Weights of a small image classifier.
Training: soap at rate 0.0015, 13300 steps, batches of 256, held-out accuracy 84%.
Rows from block 6, named by matrix and row number. Rows with one number belong to one neuron. Each number is 128 + 24 x the weight over its row's rms, rounded and kept within 0 to 255. All counts start at 0. Numbers have three digits each. After the name is the row's rms in percent of the matrix's.
# fc1: MLP up (model.blocks.6.mlp.fc1.weight, 512x128), inputs 0-42
# fc2: MLP down (model.blocks.6.mlp.fc2.weight, 128x512, transposed), outputs 0-42
fc1.199 101:136126146128071130137165101144127118164087156108149070109136159110096113114113161111133145071101111148170146115127192135106153120
fc2.199 101:124134092101090137110147107130149140149125084138097121144128184112112120116147146164143100132129144098136140088107150152141116141
fc1.200 089:152150143078104085102150125127128118087148178124094144110142141131126110151148128126113132148140133142121127113117134105113144112
fc2.200 096:104167117151071118137109161130130157139154122132130142145067138135126132120121159125092130174175103164170168107138127134145108108
fc1.201 118:106135117086124152136128066078119086155090122137154155149171131140159139155140095112166125146107108082132183162126096107107083140
fc2.201 110:119175135132121102100150176142159144133139156147146122104140132087104148055138157128125161128123116115161127108137106149117119119
fc1.202 128:099074154140137113118098115080150121133073159137086182163121129116156125154151172140119135101131076146151087150145143165141114127
fc2.202 114:115128164130120111130127156148152138147136131183172104126137109121096098101090120138139136160123127104149086184103155092071155145
fc1.203 085:125097145097100123116106131100091166124140141108130126139119113109165144109121112141160158129105108165128143147160095139113097140
fc2.203 098:120144138122065087110101110165132130123117138097106147179140136188130108153157119096105075165152121104143153144077151118159106081
fc1.204 101:123086093181072139152106136128155109122095134161121158148116129139192071091123125143111122117119136154108138109128169130130094185
fc2.204 095:144085101114110156139109128095113147128119123100091117155135138140106145146132127107136110106146115112142107078129136153147113109
fc1.205 100:121126123138132098118106113203095128099076159116124173173101080146116135129106179134167122119142131096130129107117128134171112185
fc2.205 094:165165146119140131117140202099144158107132130168119129147146137137108094122154141123120123170107107123143138157145156161125094125
fc1.206 109:140088120105105095151154164117161152116149151155062083142111140150147120092145182063106174096087111108143160143113132107097120105
fc2.206 102:132114159103133120151125116134095075098170168156123122133069128150101141157120150075090133127135164159139130148152108112091162102
fc1.207 106:130156148104127146148127095120128141162119140101159127160089125152142115127107151115103150115122148158190121171131181120156091145
fc2.207 105:150150116081160168101105077128154156132145129144128149097151101156136145149167085154144090189110106141114125104132108087136158128
fc1.208 107:178167151131137146159143140142134139158168147140132158136136154141162151115165096154122138137129148109164154134133107162187124133
fc2.208 109:120140118131137135119140075133111133130108079113094125127128092163120135114119152113101132103107136118143159147156154157119139185
fc1.209 086:139129138137117165113118110157133097154111159096134141104146150142115167128112087101169182115139091146138152125129131075128087141
fc2.209 089:139152113147131131124121118182123107137096139088140158139152107126164097147098156107161092125127145112135083162137116121118141108
fc1.210 114:112147140123134160114164133095164117128145123145132125136141102139122132093116122104128137114113153120088172153128167062120141133
fc2.210 098:128162129123117132100104125145117121098147124112155118173132100116133134099081148103144151161143156118102147150148137096100128120
fc1.211 090:140118103124165110112117124143101134115089124157158141110133159152109108122143155148156134132197173127127154088117111133103111116
fc2.211 096:141119136154131098120127155130098104124125150147132125180124128144132169158154148144127142139107098110140116185098133129085142136
fc1.212 100:107139148120091103137119101124127116089130163115118139119170141130116126159144145140144097138181116122117161112128121136127135144
fc2.212 092:115128137118093132106142128116158150089132166138129121125115109128104113136148152145115086131071125109093136166106124146162134102
fc1.213 102:112132129119102127080131109114147156135106153118155130108134126114154108133106117142100087122122120085110119174098143135114101129
fc2.213 096:154114173106134155153075118112096160137127123145106124082129112131114154136118093147139106147088147126141122135131113097118175144
fc1.214 095:085141115157104179103135130177112100121140165123118112141156113130146125119160098105108121152128127113189124108123127138129128080
fc2.214 099:171129139132097127138103120128140105194101118078149125142132151152136126122130100096126119165127134119144142141112173120139110103
fc1.215 094:178149158128111131148163129112102167127162118142080115107160167133108145140121119121162100122127130156147136098105132148138115147
fc2.215 093:144121110171136131167151137147067110109151114134102089151152139114132141126057153142098141120141101144110120097142132136098119129
fc1.216 107:144146150143146089157094134127138146131130137156079096082110107162147095126143127111153131123090159129113111128123084130101115128
fc2.216 104:117142173096130106151162135110102134159147066129130147068099133111152080159110103133122091135122144142123130137106077111072089139
fc1.217 094:130109151110086117159083141114104122130153114093141112081136133134152135119090125145132112100143132163101139146096153143106127137
fc2.217 084:151108123142145098119121131160089107119142126128070121133081136157121093126130147152149178130155135102166115141137157100129132074
fc1.218 102:141119141144149131128160163134094099078123132133119173118091143111128148141113156116118123111142140127154141128114092130154156123
fc2.218 107:153133140162114181114162111093141122060112098145118102135107108134137088145172151134090177063111122101120133100155119124122095172
fc1.219 090:112131142100113143134152144131131147128154165130117091103124177169106168112141119136126139124089066199107117120117081131156089165
fc2.219 099:147112167174100151152146157131112153140112156126118103130085114128108124137108114120113144102120144134101088169146150123116114154
fc1.220 106:094152138112114137115117166117173113133142137166146101156086147119143128108124097135136158140164142135159124133147127135156111168
fc2.220 097:088114109161136127153089135137107120095113101091166098155133176145125127126166106097117124107112134120153139113162153102125127156
fc1.221 090:138160120155139162123125121154113175117104125108133115122093077182081128095167144160127156105086141140119120105170145133077124098
fc2.221 099:177121102106124095114149158140148145112145096120091158179162111120109168118097115113126135145159091155126171109133116113154089177
fc1.222 113:112104152133190141149110095115146113161144152132096145146103141136167119123131115139092138122162112153075124087151099147115107132
fc2.222 109:123108119172109123101121115129149182137131109123170158146146154103113147125094144139143145083148114142158125136113176119081155153
fc1.223 094:150137141111155128105181108150140134139109127106100115124152076097127163147087145117130092153127182134151158137119136139117100142
fc2.223 100:165130102116127160135139152107132151099116113139173127180143102147142123136123101100133153140147120103105126175142128194148122157
fc1.224 102:117139118132134197116099098103148087109125143131140117094109167107142131169145119142165118127100153118163128175108135160139111094
fc2.224 095:148127160154145138150097141145147170141166149150121116104121178144124146175134142099154125132116120076135142109127148114198114142
fc1.225 124:123129137139133127147166121119153083089123151152136097190139110131056096132141159143127128098151146134101093130096132133114123158
fc2.225 118:101134114146103159135112106109134120108137140139123127174132107131142117131122135118121093153168096113165140139138148116132133119
fc1.226 096:126114085114123089118144122154146135114126141128138099111093141164084130116156125125132122113109124106129073134127132137153115165
fc2.226 099:168097141121109114112145123133171119149161128142148127130156155144157120121174073128129118168097145118129146118106119118164131108
fc1.227 098:113158135132131171142080152160126109146104146115111130142165141086126135177162145134187118126081104120175054114123083120120097149
fc2.227 102:129170088150089151146103126125146148116139142163130147154128133142146138119121094126168110102118142163176134150118126127145118126
fc1.228 098:144100149134120130141122176148162147151130143145083159137075140135140104131156119112113101142142162114154096120121136129113158155
fc2.228 094:137156104177140131082169175093143154136144130126148131122099150156127124133110123138148157101127146143124100146136154151120126131
fc1.229 092:100145131122154179145087129131149112145141141183069130138131105127101144097141123143097150119127145118044087129122110107145096144
fc2.229 103:102136082167159107138086112119116116135143101119157090123105109169146134122061169107167114125175147100152129111113136141112142126
fc1.230 114:143146141115130146147111163133119135156092100145145143144145086158103112146122134157095139143165139143147102108123119128113149142
fc2.230 113:121134121158138139131159144083134119099126161129113147141106070144100079159102118105106095108117146073116097143115147108074101114
fc1.231 099:141171157150126143148122153126160134143096143091158097173082151158111091087103133124131135080104142167112131142155126172134113148
fc2.231 105:146139175120113153121140146134133142125118159127140099160120166135143148098131127167116109144139120147163105140077158163068097083
fc1.232 075:128130168068132144146185084120118117118125121150091166133161172136113097100162113135128142120132127129100121098090132119123075113
fc2.232 075:126110124130098137089115135151149122118160107136150066105114114142163111127124123131166120143134157137174141103094122119121090138
fc1.233 116:158083146129144140115072107122146129105141149130084119145110086109136117141134114172125106122135127151117081109136110177101102126
fc2.233 105:120155115152166141148116118117150079155110103139124127160143177165108133107126174121097080122087107120149111124090141188100121144
fc1.234 116:140124130122109119151113139142103114120125140116102087171149125152109128139127106169095128111103142139075132163159192105110141129
fc2.234 109:121138092128127161097099131118126138128153143111102116121143103105139145111195115122106198146076122159104109146135095141170135121
fc1.235 099:106111125167135174154133135085136121141142106163140161120066125105122136094136164112131122103137080129134131104124082110156178124
fc2.235 102:111105152130176090123113116152136142106115166125101140120152121104128132082163138118123195123094138161125138144161115149176124150
fc1.236 101:144114155187095104135071099109152121147118143161138142103133106097160122140117091113150109084121119100166147123116162153128099110
fc2.236 102:166119146100089140124152137156161152115150157102083119187132127067131138109133114107068115118145106093137123104110138132134115141
fc1.237 106:185182108167085131102123088128116124128127144147130107128143145106144154160122158142153100130181133145098118086143140091079129112
fc2.237 106:129126146165129161160128099119095154115117134091114126109141085116121117078156140149098147111155132161105115097119104129166148100
fc1.238 094:105150149144140166169120137106094106172134176104126125125125121140122156132117131122160160138103113114121146136147133132090171129
fc2.238 099:127107156124142102167104145160110098121131129082112159164095106172130105139153103112186125111191134156103132142124118154139109120
fc1.239 107:095115126106124147108132126092122105111123137099129113135152136134084133174144126133148128117123124146160120170122110150085122110
fc2.239 106:095133152148091131131148137151151146132126135125137128156118087124120089131084147139132085111116073101130128064099154123153112096
fc1.240 104:166146103095115118105145150160124164153130112160133127122120107154144111075073098133164143115101102105122102143137110117122195164
fc2.240 097:113123128120177171113129097130157111115107146122129128164150163133136127135120119113130122165116079065081139133150152152179111136
fc1.241 109:147112134076128106121163100104140129206109146115110109160150103133121135090131088120115175125132120132124122081187160158132114089
fc2.241 099:117131140125121118180103142118111144167116147107170159161159109145155155139128120094156152131117131085122132111089137131060143145
fc1.242 103:173125096148120137174134106152159108147109132127169139101114086133157106144116147086143090128115119071100087116105120143172091101
fc2.242 102:155127154079185156095156105108145118120137068105149126133149119118137175091138149089141143160079130121085110167143135123172148144
fc1.243 096:131162066133127184126102142102125131123132109131121155118153069141102110107093137108114108126150136148156173100147091095141129079
fc2.243 108:129138148107120102124100107175108091089119106186125137113093109159142166177145129138113198094122135117144138151095101110120136132
fc1.244 096:146145089122116134101131125110207161132103094116100097145111116153133161102097122157170117130106193149135142110127171099161113113
fc2.244 092:145127087134137159144115125145181101110115119158149110098170174120121133135107139147139150099136127147130150173130116097123117149
fc1.245 106:151107123130134132165149115134149115118107134120100145099127100171113110126120088122111138108148101146133102163149109143115114129
fc2.245 103:123143128129154123147163092093156114123141112143122138124118139134110173143137103086103078103111140129096104164117126116122098097
fc1.246 114:104148144134110147133101133134127105101140151155160176166116127128127106119122126095116154138119192096111139149142120160109116128
fc2.246 109:131114155135130134137144115120150105139107120128103096163132110127131136074096134167100163146164104106084171131126137157106112099
fc1.247 086:148164159100146170091139128143131162124107112109143128127124191109141128105111143120106128169152053145110144138149110136107155106
fc2.247 085:154136128143140145097124182108130100099135142154118105126069101072135104151159129147152146177123106169142150135113109104129112113
fc1.248 091:112130145125169148124115142135119122161173127165117148121146145134142136102124170136152129142096190102126102155142117118118154148
fc2.248 090:142102170105077168137085137114128130127154113169116113106146141154136115101095151115172116124129127162082128148097124134145184110
fc1.249 099:125125131161176154117116104133137076143124123149125115095118149154071142134121095085109142159139104112117079124095122121120092092
fc2.249 103:134144119133126135141118107145139118169109121124111128097145074156116143131145157082123126108187139100125125112106146131124112095
fc1.250 122:116151127132116152116128105101154125122124139098145127104125149129090144110107169103096148114100119100137144145131143141144093146
fc2.250 109:124111156143153143160134150112100147107161096086095133148115132128113152153115132147086133161123166117157125165123157117075119139
fc1.251 098:142121108158143146115107149078155134101166140124109180142163150135152122098139130123173167156126104105136120139130128065144116120
fc2.251 101:125076102093107136113138132111126066128112134140143119095092163163114085145156087102137125108095139144134142132100148118151113128
fc1.252 088:077125157147088147112148117134149199154115138136136155136104151101110093118147103136077095171096103126089101141128143136144091127
fc2.252 095:131138126171100102103118144132123140131154131137144103119110177116128121143109134132120140154152137088175121101137144103085135118
fc1.253 095:108127102175133123115113097148155146127115129130102111124145139136111110116134118161139141155108175145094100119132131099127104150
fc2.253 096:109089157133146145113110126146127150157126146114082120147118143137113134126126128157146151105118151151187119114113157157079144137
fc1.254 099:073143112109100076188127115163159120128102116104118158167127120137163091128127133133125101139129152096135126104124142192108142124
fc2.254 107:102080159173159107109080098138107124091159139142149131136126133128097131107085122139131143143144083180124132096104111143115146097
fc1.255 098:112129149146127100175120123134118135150090124103110160081060111112179100166151122120106110124130089144116117151121112158127204120
fc2.255 091:140151109112149113139108137152161144146121167138073124102124127109117132135099170111126113139125146139144108162149132164136163155
fc1.256 113:117119167112163134130169168146158095109094099147137145138118065186113094087150129097081098172121133109117093117159109155104153108
fc2.256 106:122106135080164118118130144108142130096104120106147112115150119127148119149132110106079135123161157157106119141103096148110087117
fc1.257 070:093127140122157156118174132146116141144111123089121116113156109127139152136121133110098130107145128173107126146090176146152135135
fc2.257 069:104137114172137136147127138162075099080154156106099120142112121148120142140130130123192124118130135095180127085141117101070131116
fc1.258 106:092119108124099128139159118148117130132140129128137137098121116163132142159140118125104183139140117129105091124134126154193093126
fc2.258 115:151133120154176137135136112139156162132163120146146119138161125113119096164096136108186119154152126171132139142154129123172156081
fc1.259 106:118075140130124171153097137125130101126113144146122166112119124133112102086146133132113136104069138139153111152124107169129129123
fc2.259 112:134143181107168120073105101132143140103121130128118107120124139128112104140120130141093112119163126125091143161117104072164103131
fc1.260 103:096089092147112166147116120108137137153128112133112103118163161121180129118145130155145150143128117123119155132112106082112172112
fc2.260 103:096090137119166096131134130107158182141091185150110174160135128112088158147159118125115124110137089133107103108171099096125135096
fc1.261 099:123149142113154196113114111142088152113118115102155129109046092109136106156104113140117103138099152142128134125113186106129087109
fc2.261 104:127088140106132090105130073135125125171138132133138123120128092138100138169141108114128112103089119130134105180156165109124086104
fc1.262 109:134133114109054144117066134115158140080131130100143123107166130163120098120106169138160116110078115100088104122160134131153135124
fc2.262 102:097106140131147113131165123129052155145134073129124150109124177124135111146149128133126136133116135127145127120093120141152118149
fc1.263 100:107127156097119148140101128129108127150130131127140136164178135120121187115090120072152102106129162116161108155144104128118143099
fc2.263 105:124130103094129100114130101145151147125132112150128115174180125151142094095104105146136148121132121125168119106125149137127138135
fc1.264 095:062105096087111138186128150117116122123113110157085145107168129117172119107120145137105130141096129117095142131104148129126115112
fc2.264 092:123157129179081114115137113144167156114141165157144133083120132116100177142129134122123161124073101094162179121089124124158105131
fc1.265 097:186117113093131152103116131142161126125124110143126171161123090143115130133137099097153148148130115113143169136119088114100112171
fc2.265 102:168130065144099155116126118121140069148141131132117080147151124145103140110137132142138112125163157159171131097136092168105122150
fc1.266 102:113145196209126139144116132124126139100111134150123117112138123126147132171085113138173116138137124114108099111146141122145131118
fc2.266 105:130135171116132125113105163164131079115126124094098156126153157107167160152150128122174159170133087130113157114118163108178173115
fc1.267 104:125091149121135156166103116127121096117093155111114097125118194130197154137156127125110148118141114117130145078163107177100101108
fc2.267 099:081122153138133128171127176139133135155126135109105119102128151099123106105132131120149104124105137121151157120116120137125101139
fc1.268 101:168164100129153120180096107122163140135124150093139142120110132092166142110121134166111109109087118129128138142095172124140151143
fc2.268 112:122165103117128072152088108140122117143140095126131098036125126099136119146146107116148137070097159133150124137107105121130145163
fc1.269 106:065108130138143154123138133150119147113115113161136141105126174138132116087108129150160107134129094139144131143145162115129085121
fc2.269 100:126164128128125153166158117116107164120089136110132102111128109098132179087134134163065130105111160117138131111112090138128125108
fc1.270 099:119151164108133153116048116131135133114120147135138168105149135092134141118140132117122148085100105146123133114132117119084127143
fc2.270 110:117088147140201119143144129109101137106161123100088117135125144147142112106121091112148102123143143132130119105166156084101125068
fc1.271 097:163118161115136137171088108137107071114124122145098166190159129140130158107131100156140128128128146130089099152130183105075128117
fc2.271 089:155120088135147121131141119151087178132129124122097148145084132156126081135144121136138071107148126162134106149120149139110134144
fc1.272 099:129157122168151148105152097106113096129079152122144136129120154151143111109151168111106132091138132125093120113147115133101094155
fc2.272 100:145110127170141144194134098131155105168135116137082079107117131134121152182145143098115171131122123138123099068128166112099148107
fc1.273 084:123092108132146109115141123151151149144125147112100119147112093116098098143113134147137135153097169102124117090136147126128111118
fc2.273 092:087125127108136160102137144114101123101082123094138161112161118166124109105139130174157126134166105141137142173126150176159110109
fc1.274 108:154094157132158123128153136147101119119092132132098134164105073113146144112093105134128112132108140106126105100169167133145119118
fc2.274 102:099132152128144125102087089142105140113110117102123161119168098135139178109155154110184151157153119154165134100124090143089100181
fc1.275 101:121109129115125110107131148131134184136125131140125122165147123158146162092107158170090129137093112115155126159128144161090131117
fc2.275 100:122127152169101130127094129126135097120168101161120118158119117138155160147133112114124146134097104111107154142064146116118167104
fc1.276 101:166182145147112130115101114113120151102177145138165127100169150158131098131119150125112092130154114140120104115114152114119122150
fc2.276 099:160118124085144141187145103121089146134160153116113109114111153164092113090145163128118096103132139131100102131093107134125127110
fc1.277 094:162145119128142117125162115137130113135110134088106109148174149115140144098148137108116110129146150168147090123102115157149082113
fc2.277 088:150157090105137150175134114141091087135143117141115153142137141125128144113102130138121128133142127142148099101097140142065152151
fc1.278 109:115128106179128133111095084146107117195099140116111155117119146168137124130139122119119111151114065127138126153165105143124107118
fc2.278 106:154129101097091107161143124122124120153137128139164116103178129102149097152114108153134138109121146150108136145143113166114121161
fc1.279 098:111122120106105144131117162127106137147148170152142151157098149122144165158102139145110105073123134113127144112091114130111127124
fc2.279 111:140110121126156115117129123134135108123126149138126112131142131176101148090120120148136147095194169154148113102150168108091151143
fc1.280 090:070100118133112151153087151106105160117146103151125155151128118133130135134124127117124192119135104162127148138121160126067153134
fc2.280 087:091110090136121105094129076103106129127115114135090073139130122118119137081171135145139111112124142158102148125101091157106125104
fc1.281 104:163112131142161124130147119131145119127151133132157116077100147153089154132145135175127084111120108121151100102124129138119139160
fc2.281 111:156124156127117116091108128123181177153096134132109151102086129083134162110131150161137135143128112158171154135149161137146088113
fc1.282 089:154110144114173094132156112127157145155108099133120144122132170129097144066162157096089122109133130117121157116157101125139144106
fc2.282 086:100148126114116126091125144139112104147110094121134128096143130135165185147103110142172113117120125128139089133147120126084132129
fc1.283 093:139131126125131124141121141140121178100097153109123088148124064118122114128159135128127141129143154142100114064100153138148132104
fc2.283 091:121128143131115124194145136136132120110101162181162101135134140152137159140145132114095126073126112133199126114092143134092119116
fc1.284 091:104109099146158149129131178101117147101126134138119123098094143125130113156131099126123126122134168119153144097095108091113124158
fc2.284 101:125142123119162095104100113163150161128097093100076129096097121115165119155104103133139128141086129128121095071117132130168166119
fc1.285 126:150126114154138167129144159151104138159138123123137071152144105166136158130107128157148150086139158127195148091119107119143115157
fc2.285 113:076123174118154095108149124125125153112137120164148155128153129148102106112131156113138109123150146107085153156135138077108118179
fc1.286 115:170165137103153126119145104107090135143131181150131130117129110165169102130112153124112139122141121132094162141119124106078163108
fc2.286 099:143118129091115131132091136156130147139112147131101144157163095159155116097122127096134119124157149137152078099086136126114136059
fc1.287 103:110137105146142106093147112141157189140083116125114110114088144114109120127118099130099129122144149107126177154146147158114116133
fc2.287 109:119132098098092159121115105139110154178107136128129109117122130147112111109108147135137101140129172138183129114113123070130118184
fc1.288 110:100120108117130134124161121111148168113094197165124100097116113117126143114083121132131144183125133142135156110126126090134094158
fc2.288 117:140118152132080154153181088168078135124130121092120118125110100143139085102152178143098155142135161098125134140146112089129133146
fc1.289 112:132112116135132122128127103149125146146120155105150119104171124132170142101143140166104120195086141101100111140084141093142146128
fc2.289 104:111115097158136099118103110114127140160097150114108157122127103118142196141142088155083132091067098164106088089138073087144123101
fc1.290 092:128132125127118166169124188089111125156184142123111115118114090141119120114095172083146122153107118156168107095106080160132105148
fc2.290 092:166137107097158128109124063144130148140078110098133113122133124104137143128150079171114105115127153092124138145156131133125116101
fc1.291 093:076123137095112125102118115153062157088123108151176110125159114148127159128066125129134153169145180131128094140114072157136099136
fc2.291 088:154125156109126132131131137162150143138115122091142161096140162162130129125153090121133162161073122078145109145120132129160161141
fc1.292 092:148133111119096171099150106125097134121099126150148114090121098104127134125122113173116151150113123148142153120166157136109101097
fc2.292 094:136141149127165142149153147100103115136126169134138139117146150091146135136128062124124131086097112145125132082121181127072161166
fc1.293 115:159111161153098138131152099121118152156101096142131087096114175179113155117084123149128109104155098143128105149136138158119146158
fc2.293 100:121112106141162112137137182101147125122117077077139117128133154115107133126120156133096142093117148174143168112165123152148111165
fc1.294 102:122157141126160153165145095146162084132143185135121151088152107127138163158123114130094145139096130068124117132123122094168141091
fc2.294 107:135088116101113156170087138132129146140149119097110133084091135168159135122108108132118127127166178112112118141128122165163149132
fc1.295 123:129169143145162117163115138158108123124140109132104157136102137116131104106143156105114163153153130118166181126168135120170133123
fc2.295 099:103118139139132129111137187170138122158144119130127137146110163177143120134118161158090143086121154106143126144101119097116125160
fc1.296 105:115148126143108136112125072141131163125116161170168112104145109137175175122125128128122148086132157127127120133118126167156113158
fc2.296 110:165103120111121101139139150139114085146115139117155136135127122172154118170162135127121107153169115139130108088116142121121172128
fc1.297 113:141132123082097143165173112122122148092126143121169099105112155143125102127154106091125140135136074108121114133148112111108125115
fc2.297 104:129118140131168120153169107116148130135148125112138151162163134132125131113120123136095126106117120153091115163162125116127124141
fc1.298 089:116161148123108154147115165094133181121146155162121111115162117102117119162120106159109155147123095139130122140167144131111190133
fc2.298 087:123120062162154128142175184148158124130166094143119144093112148110145080137153092099116124183095126129140125144142144140118101104
fc1.299 105:114126139072140105152100115092117216127130141141079111122124113133132119157157153122122140141151098159129138129108126111130136126
fc2.299 108:103108072155130101126160090114134119131124169145078143122068080098121123119087150095108140108120159133118128147101131142162119081
fc1.300 100:138160068120144115116152166100126134101103094134125166154147147151149149147149095150091135140124064107140131123087100159131123148
fc2.300 097:154177141069126096126142138146118118131144095110120106101142134167089129070140115173127098118126142128132121106140129167131161160
fc1.301 106:128116115135141097140130140139097135109120139165095101089112129098138147088113151111101138116149128092159131160101131120115146103
fc2.301 104:134139139138099069147158135119121116114138137149125144212113131133110093091127092154116112131108117138170135102097129128103183115
fc1.302 089:132112134146103131140113141126139141140158147143115128142152173144094096053118098121134116109149155173092123155125169108128108102
fc2.302 099:166138113093118104112115114114117129151132114102139085071133126121139145100115090128137152118067151137159142185138089131110141155
fc1.303 097:128102148117151108133102149143097131093122089158109096137112147123114146160102153137139155152100116112091121076096123137103116097
fc2.303 094:142149172097154134129158141107110121162137102125127112115136112183148149092149147132139131147141128111100097111145099123138104117
fc1.304 090:095116128132152150131149151147135153165128156143142145113124119119119127158128188162129112133106090178134148134125143101143116108
fc2.304 083:138148160123140078141109131121126100113115159093098098099122168159148131116093151101104125095121199141136104112155128147075135142
fc1.305 100:156109076119102125155101159144176127165088133118129127080111163112164175116132114128126092125145154120133179102142134100116153121
fc2.305 099:098148080126125106093060093131145133121119137157135117100153151104121124103114119128118142110128134099141120129177098088112153160
fc1.306 103:124138122143131084123134141146159137164111125115100124155168135093088156084095115132117160150087138123097104157143173104145124170
fc2.306 101:168089142120121147115131117081150143109126106146098123140091125131106138105111111126143115145099092126128167125120140079178135167
fc1.307 085:144160132088144115131168124174133124148081085126124167131130113140105130166096136158138137157087135127121123097113168165095159161
fc2.307 091:186091104119136171091161149141125135149148139150133114094115115139118079140125165122075114144141072122101095088062163139075142131
fc1.308 096:124169123181135145095142139140156142120165163097123120123111112167074167122159111122133103112083125117124172162151142132146149102
fc2.308 091:124098129077089174133156146130109114093129099135125135164136161131115101115148149125146056121122150158105142114119128158117116131
fc1.309 104:104077177156163117102105135146090135121118102143119143128081133158080127108118155139128143163130148142104115148105110109149080117
fc2.309 103:152139132168166081119131115110095127139146119126117107087119145161119111078118133117155116138096080154112148108149111131132149052
fc1.310 094:127082134117141125122067157145117113123113127141073079120128121121141111125074143105115102124136116142122153167158148118092068154
fc2.310 107:126095105165158132180114134177134143131161102099133102137071144133150090164144159097111131103138136149150150098174143098161141133
fc1.311 093:166124067096163141136111105131149135115132157105121151142104139134150156134142166137075131110113104139097100137147084098088087138
fc2.311 100:140129123092071142130161168127124083113144147124145142134152150099100152130104157139122152097138147152101124149152124108087176145
fc1.312 105:151193141096111113128112137146175125135116123142109109143148137131146146116090109148120101129139156077126176130153128119145127112
fc2.312 110:121141136122146117117101125118122104140134120110127089149166129115122130126122136167137111132165162180150161152121178110087143141
fc1.313 097:141112183109124167105123126142124134155111154132084132151121129150151130121116147159118071103122134124152111164148137133174147155
fc2.313 099:152097142135090114124094111136136088151131134116136161109112125124120101084108123149162135127155150099086121097115130127136152172
fc1.314 115:127163144130124116130133118123076141129159152125156116100106133133112129113114113080150118128126154138148131174147103109177118149
fc2.314 100:102113111117122115132090145149127132148146128132146107141141187133094135099160097102146093129161102085136169156103154128124141130
fc1.315 101:140150152133167159167141144140152086111131119115094080126133128131103116164109140132165127160103117135149104132130112150146118101
fc2.315 100:111118139133075138135147130130132119134175182120145182165125094161109156140109109135120145128075120134111127114089120189118131113
fc1.316 110:163120152113108101117148119135104098175122086167115115105089161159130133148110088125106111121143171135137094141081135155136101153
fc2.316 104:104146116159138138141126163116144154152148111073165133119141192088129116155126083110158088180135092150139145149166105139130082133
fc1.317 105:157131119147123126150144128087131109166129085104127085115117119175164176165123092089121178121117119128135129127113142114143116140
fc2.317 103:114166152110171154085133137138108080131118128162147106126113122133138126106103164110143121126200144116094153153136134114103104176
fc1.318 087:129134130089116156131125135126110167122097141131125156155146093085119160151152113128122107160107117159120171140156140121129122134
fc2.318 091:121125116128170144156146143122092094168133094086120112145127116124107130110074155105078117138096125131116132116125176132134093147
fc1.319 088:150121123163145162118111155125154195131104121148106077122149097136124125122117156089106088108152095125092133114112151172109092124
fc2.319 084:089099116080139145165115129126165138128155079131109097150120108156152136174113124134127148113113122119099129156122094078118133141
fc1.320 095:084118132138119123154104138137127116102064123153042107155133098150119113127132103136117133088159121108130125085069136150113136118
fc2.320 095:086096156097115096119139133119138148110132116140104155120152125184123091149147107141181140112073097074123152112160145149161143120
fc1.321 100:112142091095162141125109087102081166094095149135148153159113139121127139156123124178127123128182110150186123139124134118105124142
fc2.321 103:095160118152101109136096136115116072121133128159129109141106145155137130152135129110130143115133123106134110118141098144088140102
fc1.322 115:137103111140153169120109158117127145171108136142124144143074109153175135112135146108183147111106146124151147131113104153143161150
fc2.322 108:113134123102168116113188141150117116114089162120109128128149125180182165100097143099128125137081122137136106108169077137167115141
fc1.323 111:115130136137135141133061107152170095114120139136139129130120141115100187114129108190123141118137083149122126102111110167126100168
fc2.323 106:085142072111106092155136103128097097133128148167092123175116118146133164141133106104139171110124140081145111149155166134121095144
fc1.324 081:092107106111107141121142137128164127151112142146100182139133163154119153104131106110117097103103134143141131142100095146166143117
fc2.324 080:118155123120146142164113113100115083118154083134127104121166137118157110135133115112138176116169133131140107141127122101126119132
fc1.325 095:117132115165124157144131166134138137126144161159121117125075114140140124146092114153130131134147106113140153134146175139118130145
fc2.325 098:191134146091127122130163065121126141101102147115138153116129115097137099171135108166139171121168147141131142119111109077128153129
fc1.326 106:159152131087141108122140113106122096118100128157109104127153134132168190146078080100143129139087097142123127115154146096146130126
fc2.326 115:108165129125169134107154138145106183128101102123157099093170124130137112102165105137070075135166161130091172148148122161098135155
fc1.327 105:109138168114115136153165167118074115183121150113118113119160171123115168120098140126099138160112147131134095118124148124139100145
fc2.327 104:151117171106161123129124095121103144120089065124097107075094130113134123157148148140133177173121129117116106118133180149139147139
fc1.328 099:178131100107128145112102138116151165128149138142136127147122135143123130142128169138157141131144139125171117108150121089096141112
fc2.328 098:159139124152137173120114082128111103132145083113119110127159126101133160114156117132171150138145111131127118135123094121198076137
fc1.329 113:112113141154087114138184122130110143062150131126171155157151109137129130081109147119097122149163119127087145103145138084093140130
fc2.329 094:142086133127109130105126126106116135131115136110125140172133100122124146124121085071173131118074130133136121122111133126117088081
fc1.330 093:134141131110158107143179120104089119120096161143117142121117161134190118139076089128167137120121101139148148145126161135149143135
fc2.330 100:117161150098125162149125138150127108145107137110143096113115130128125145152151132144175128111109118156150165103127090143118127090
fc1.331 091:105112118118163146138143138135132130103139102094122124105150116132112139106113139142067071106176104152169130114147128103141138123
fc2.331 094:089146113134138171119122100159111147161099099138121107112130146089148166103158135166141150136091115102117124136093147148113108101
fc1.332 103:113148114137132140121195125124146130102116116130130096183117164150129133112102110140149116085109133181131120150113122133093096122
fc2.332 114:116114116124152153108180169078110138092082148112140099117115106112093133145105135106122132115138148119209137102124147157141098144
fc1.333 097:106092125170118122138143149134145161150142095109112157101125115103164149153144134115156108146135135158129108147105125173176137142
fc2.333 095:105113118105119084182145151135092056128116153123104135176087097151081145138084157091139158125126142124141101106134109165085110135
fc1.334 100:093155150117104148111131107099145113131136143130147128120085134121161111099125130119129130137139123129095156088146126178069179139
fc2.334 108:074132151121097115148087148129106127109167185087086162120128145107126146143151138152081142144117148119168134138102085138114096126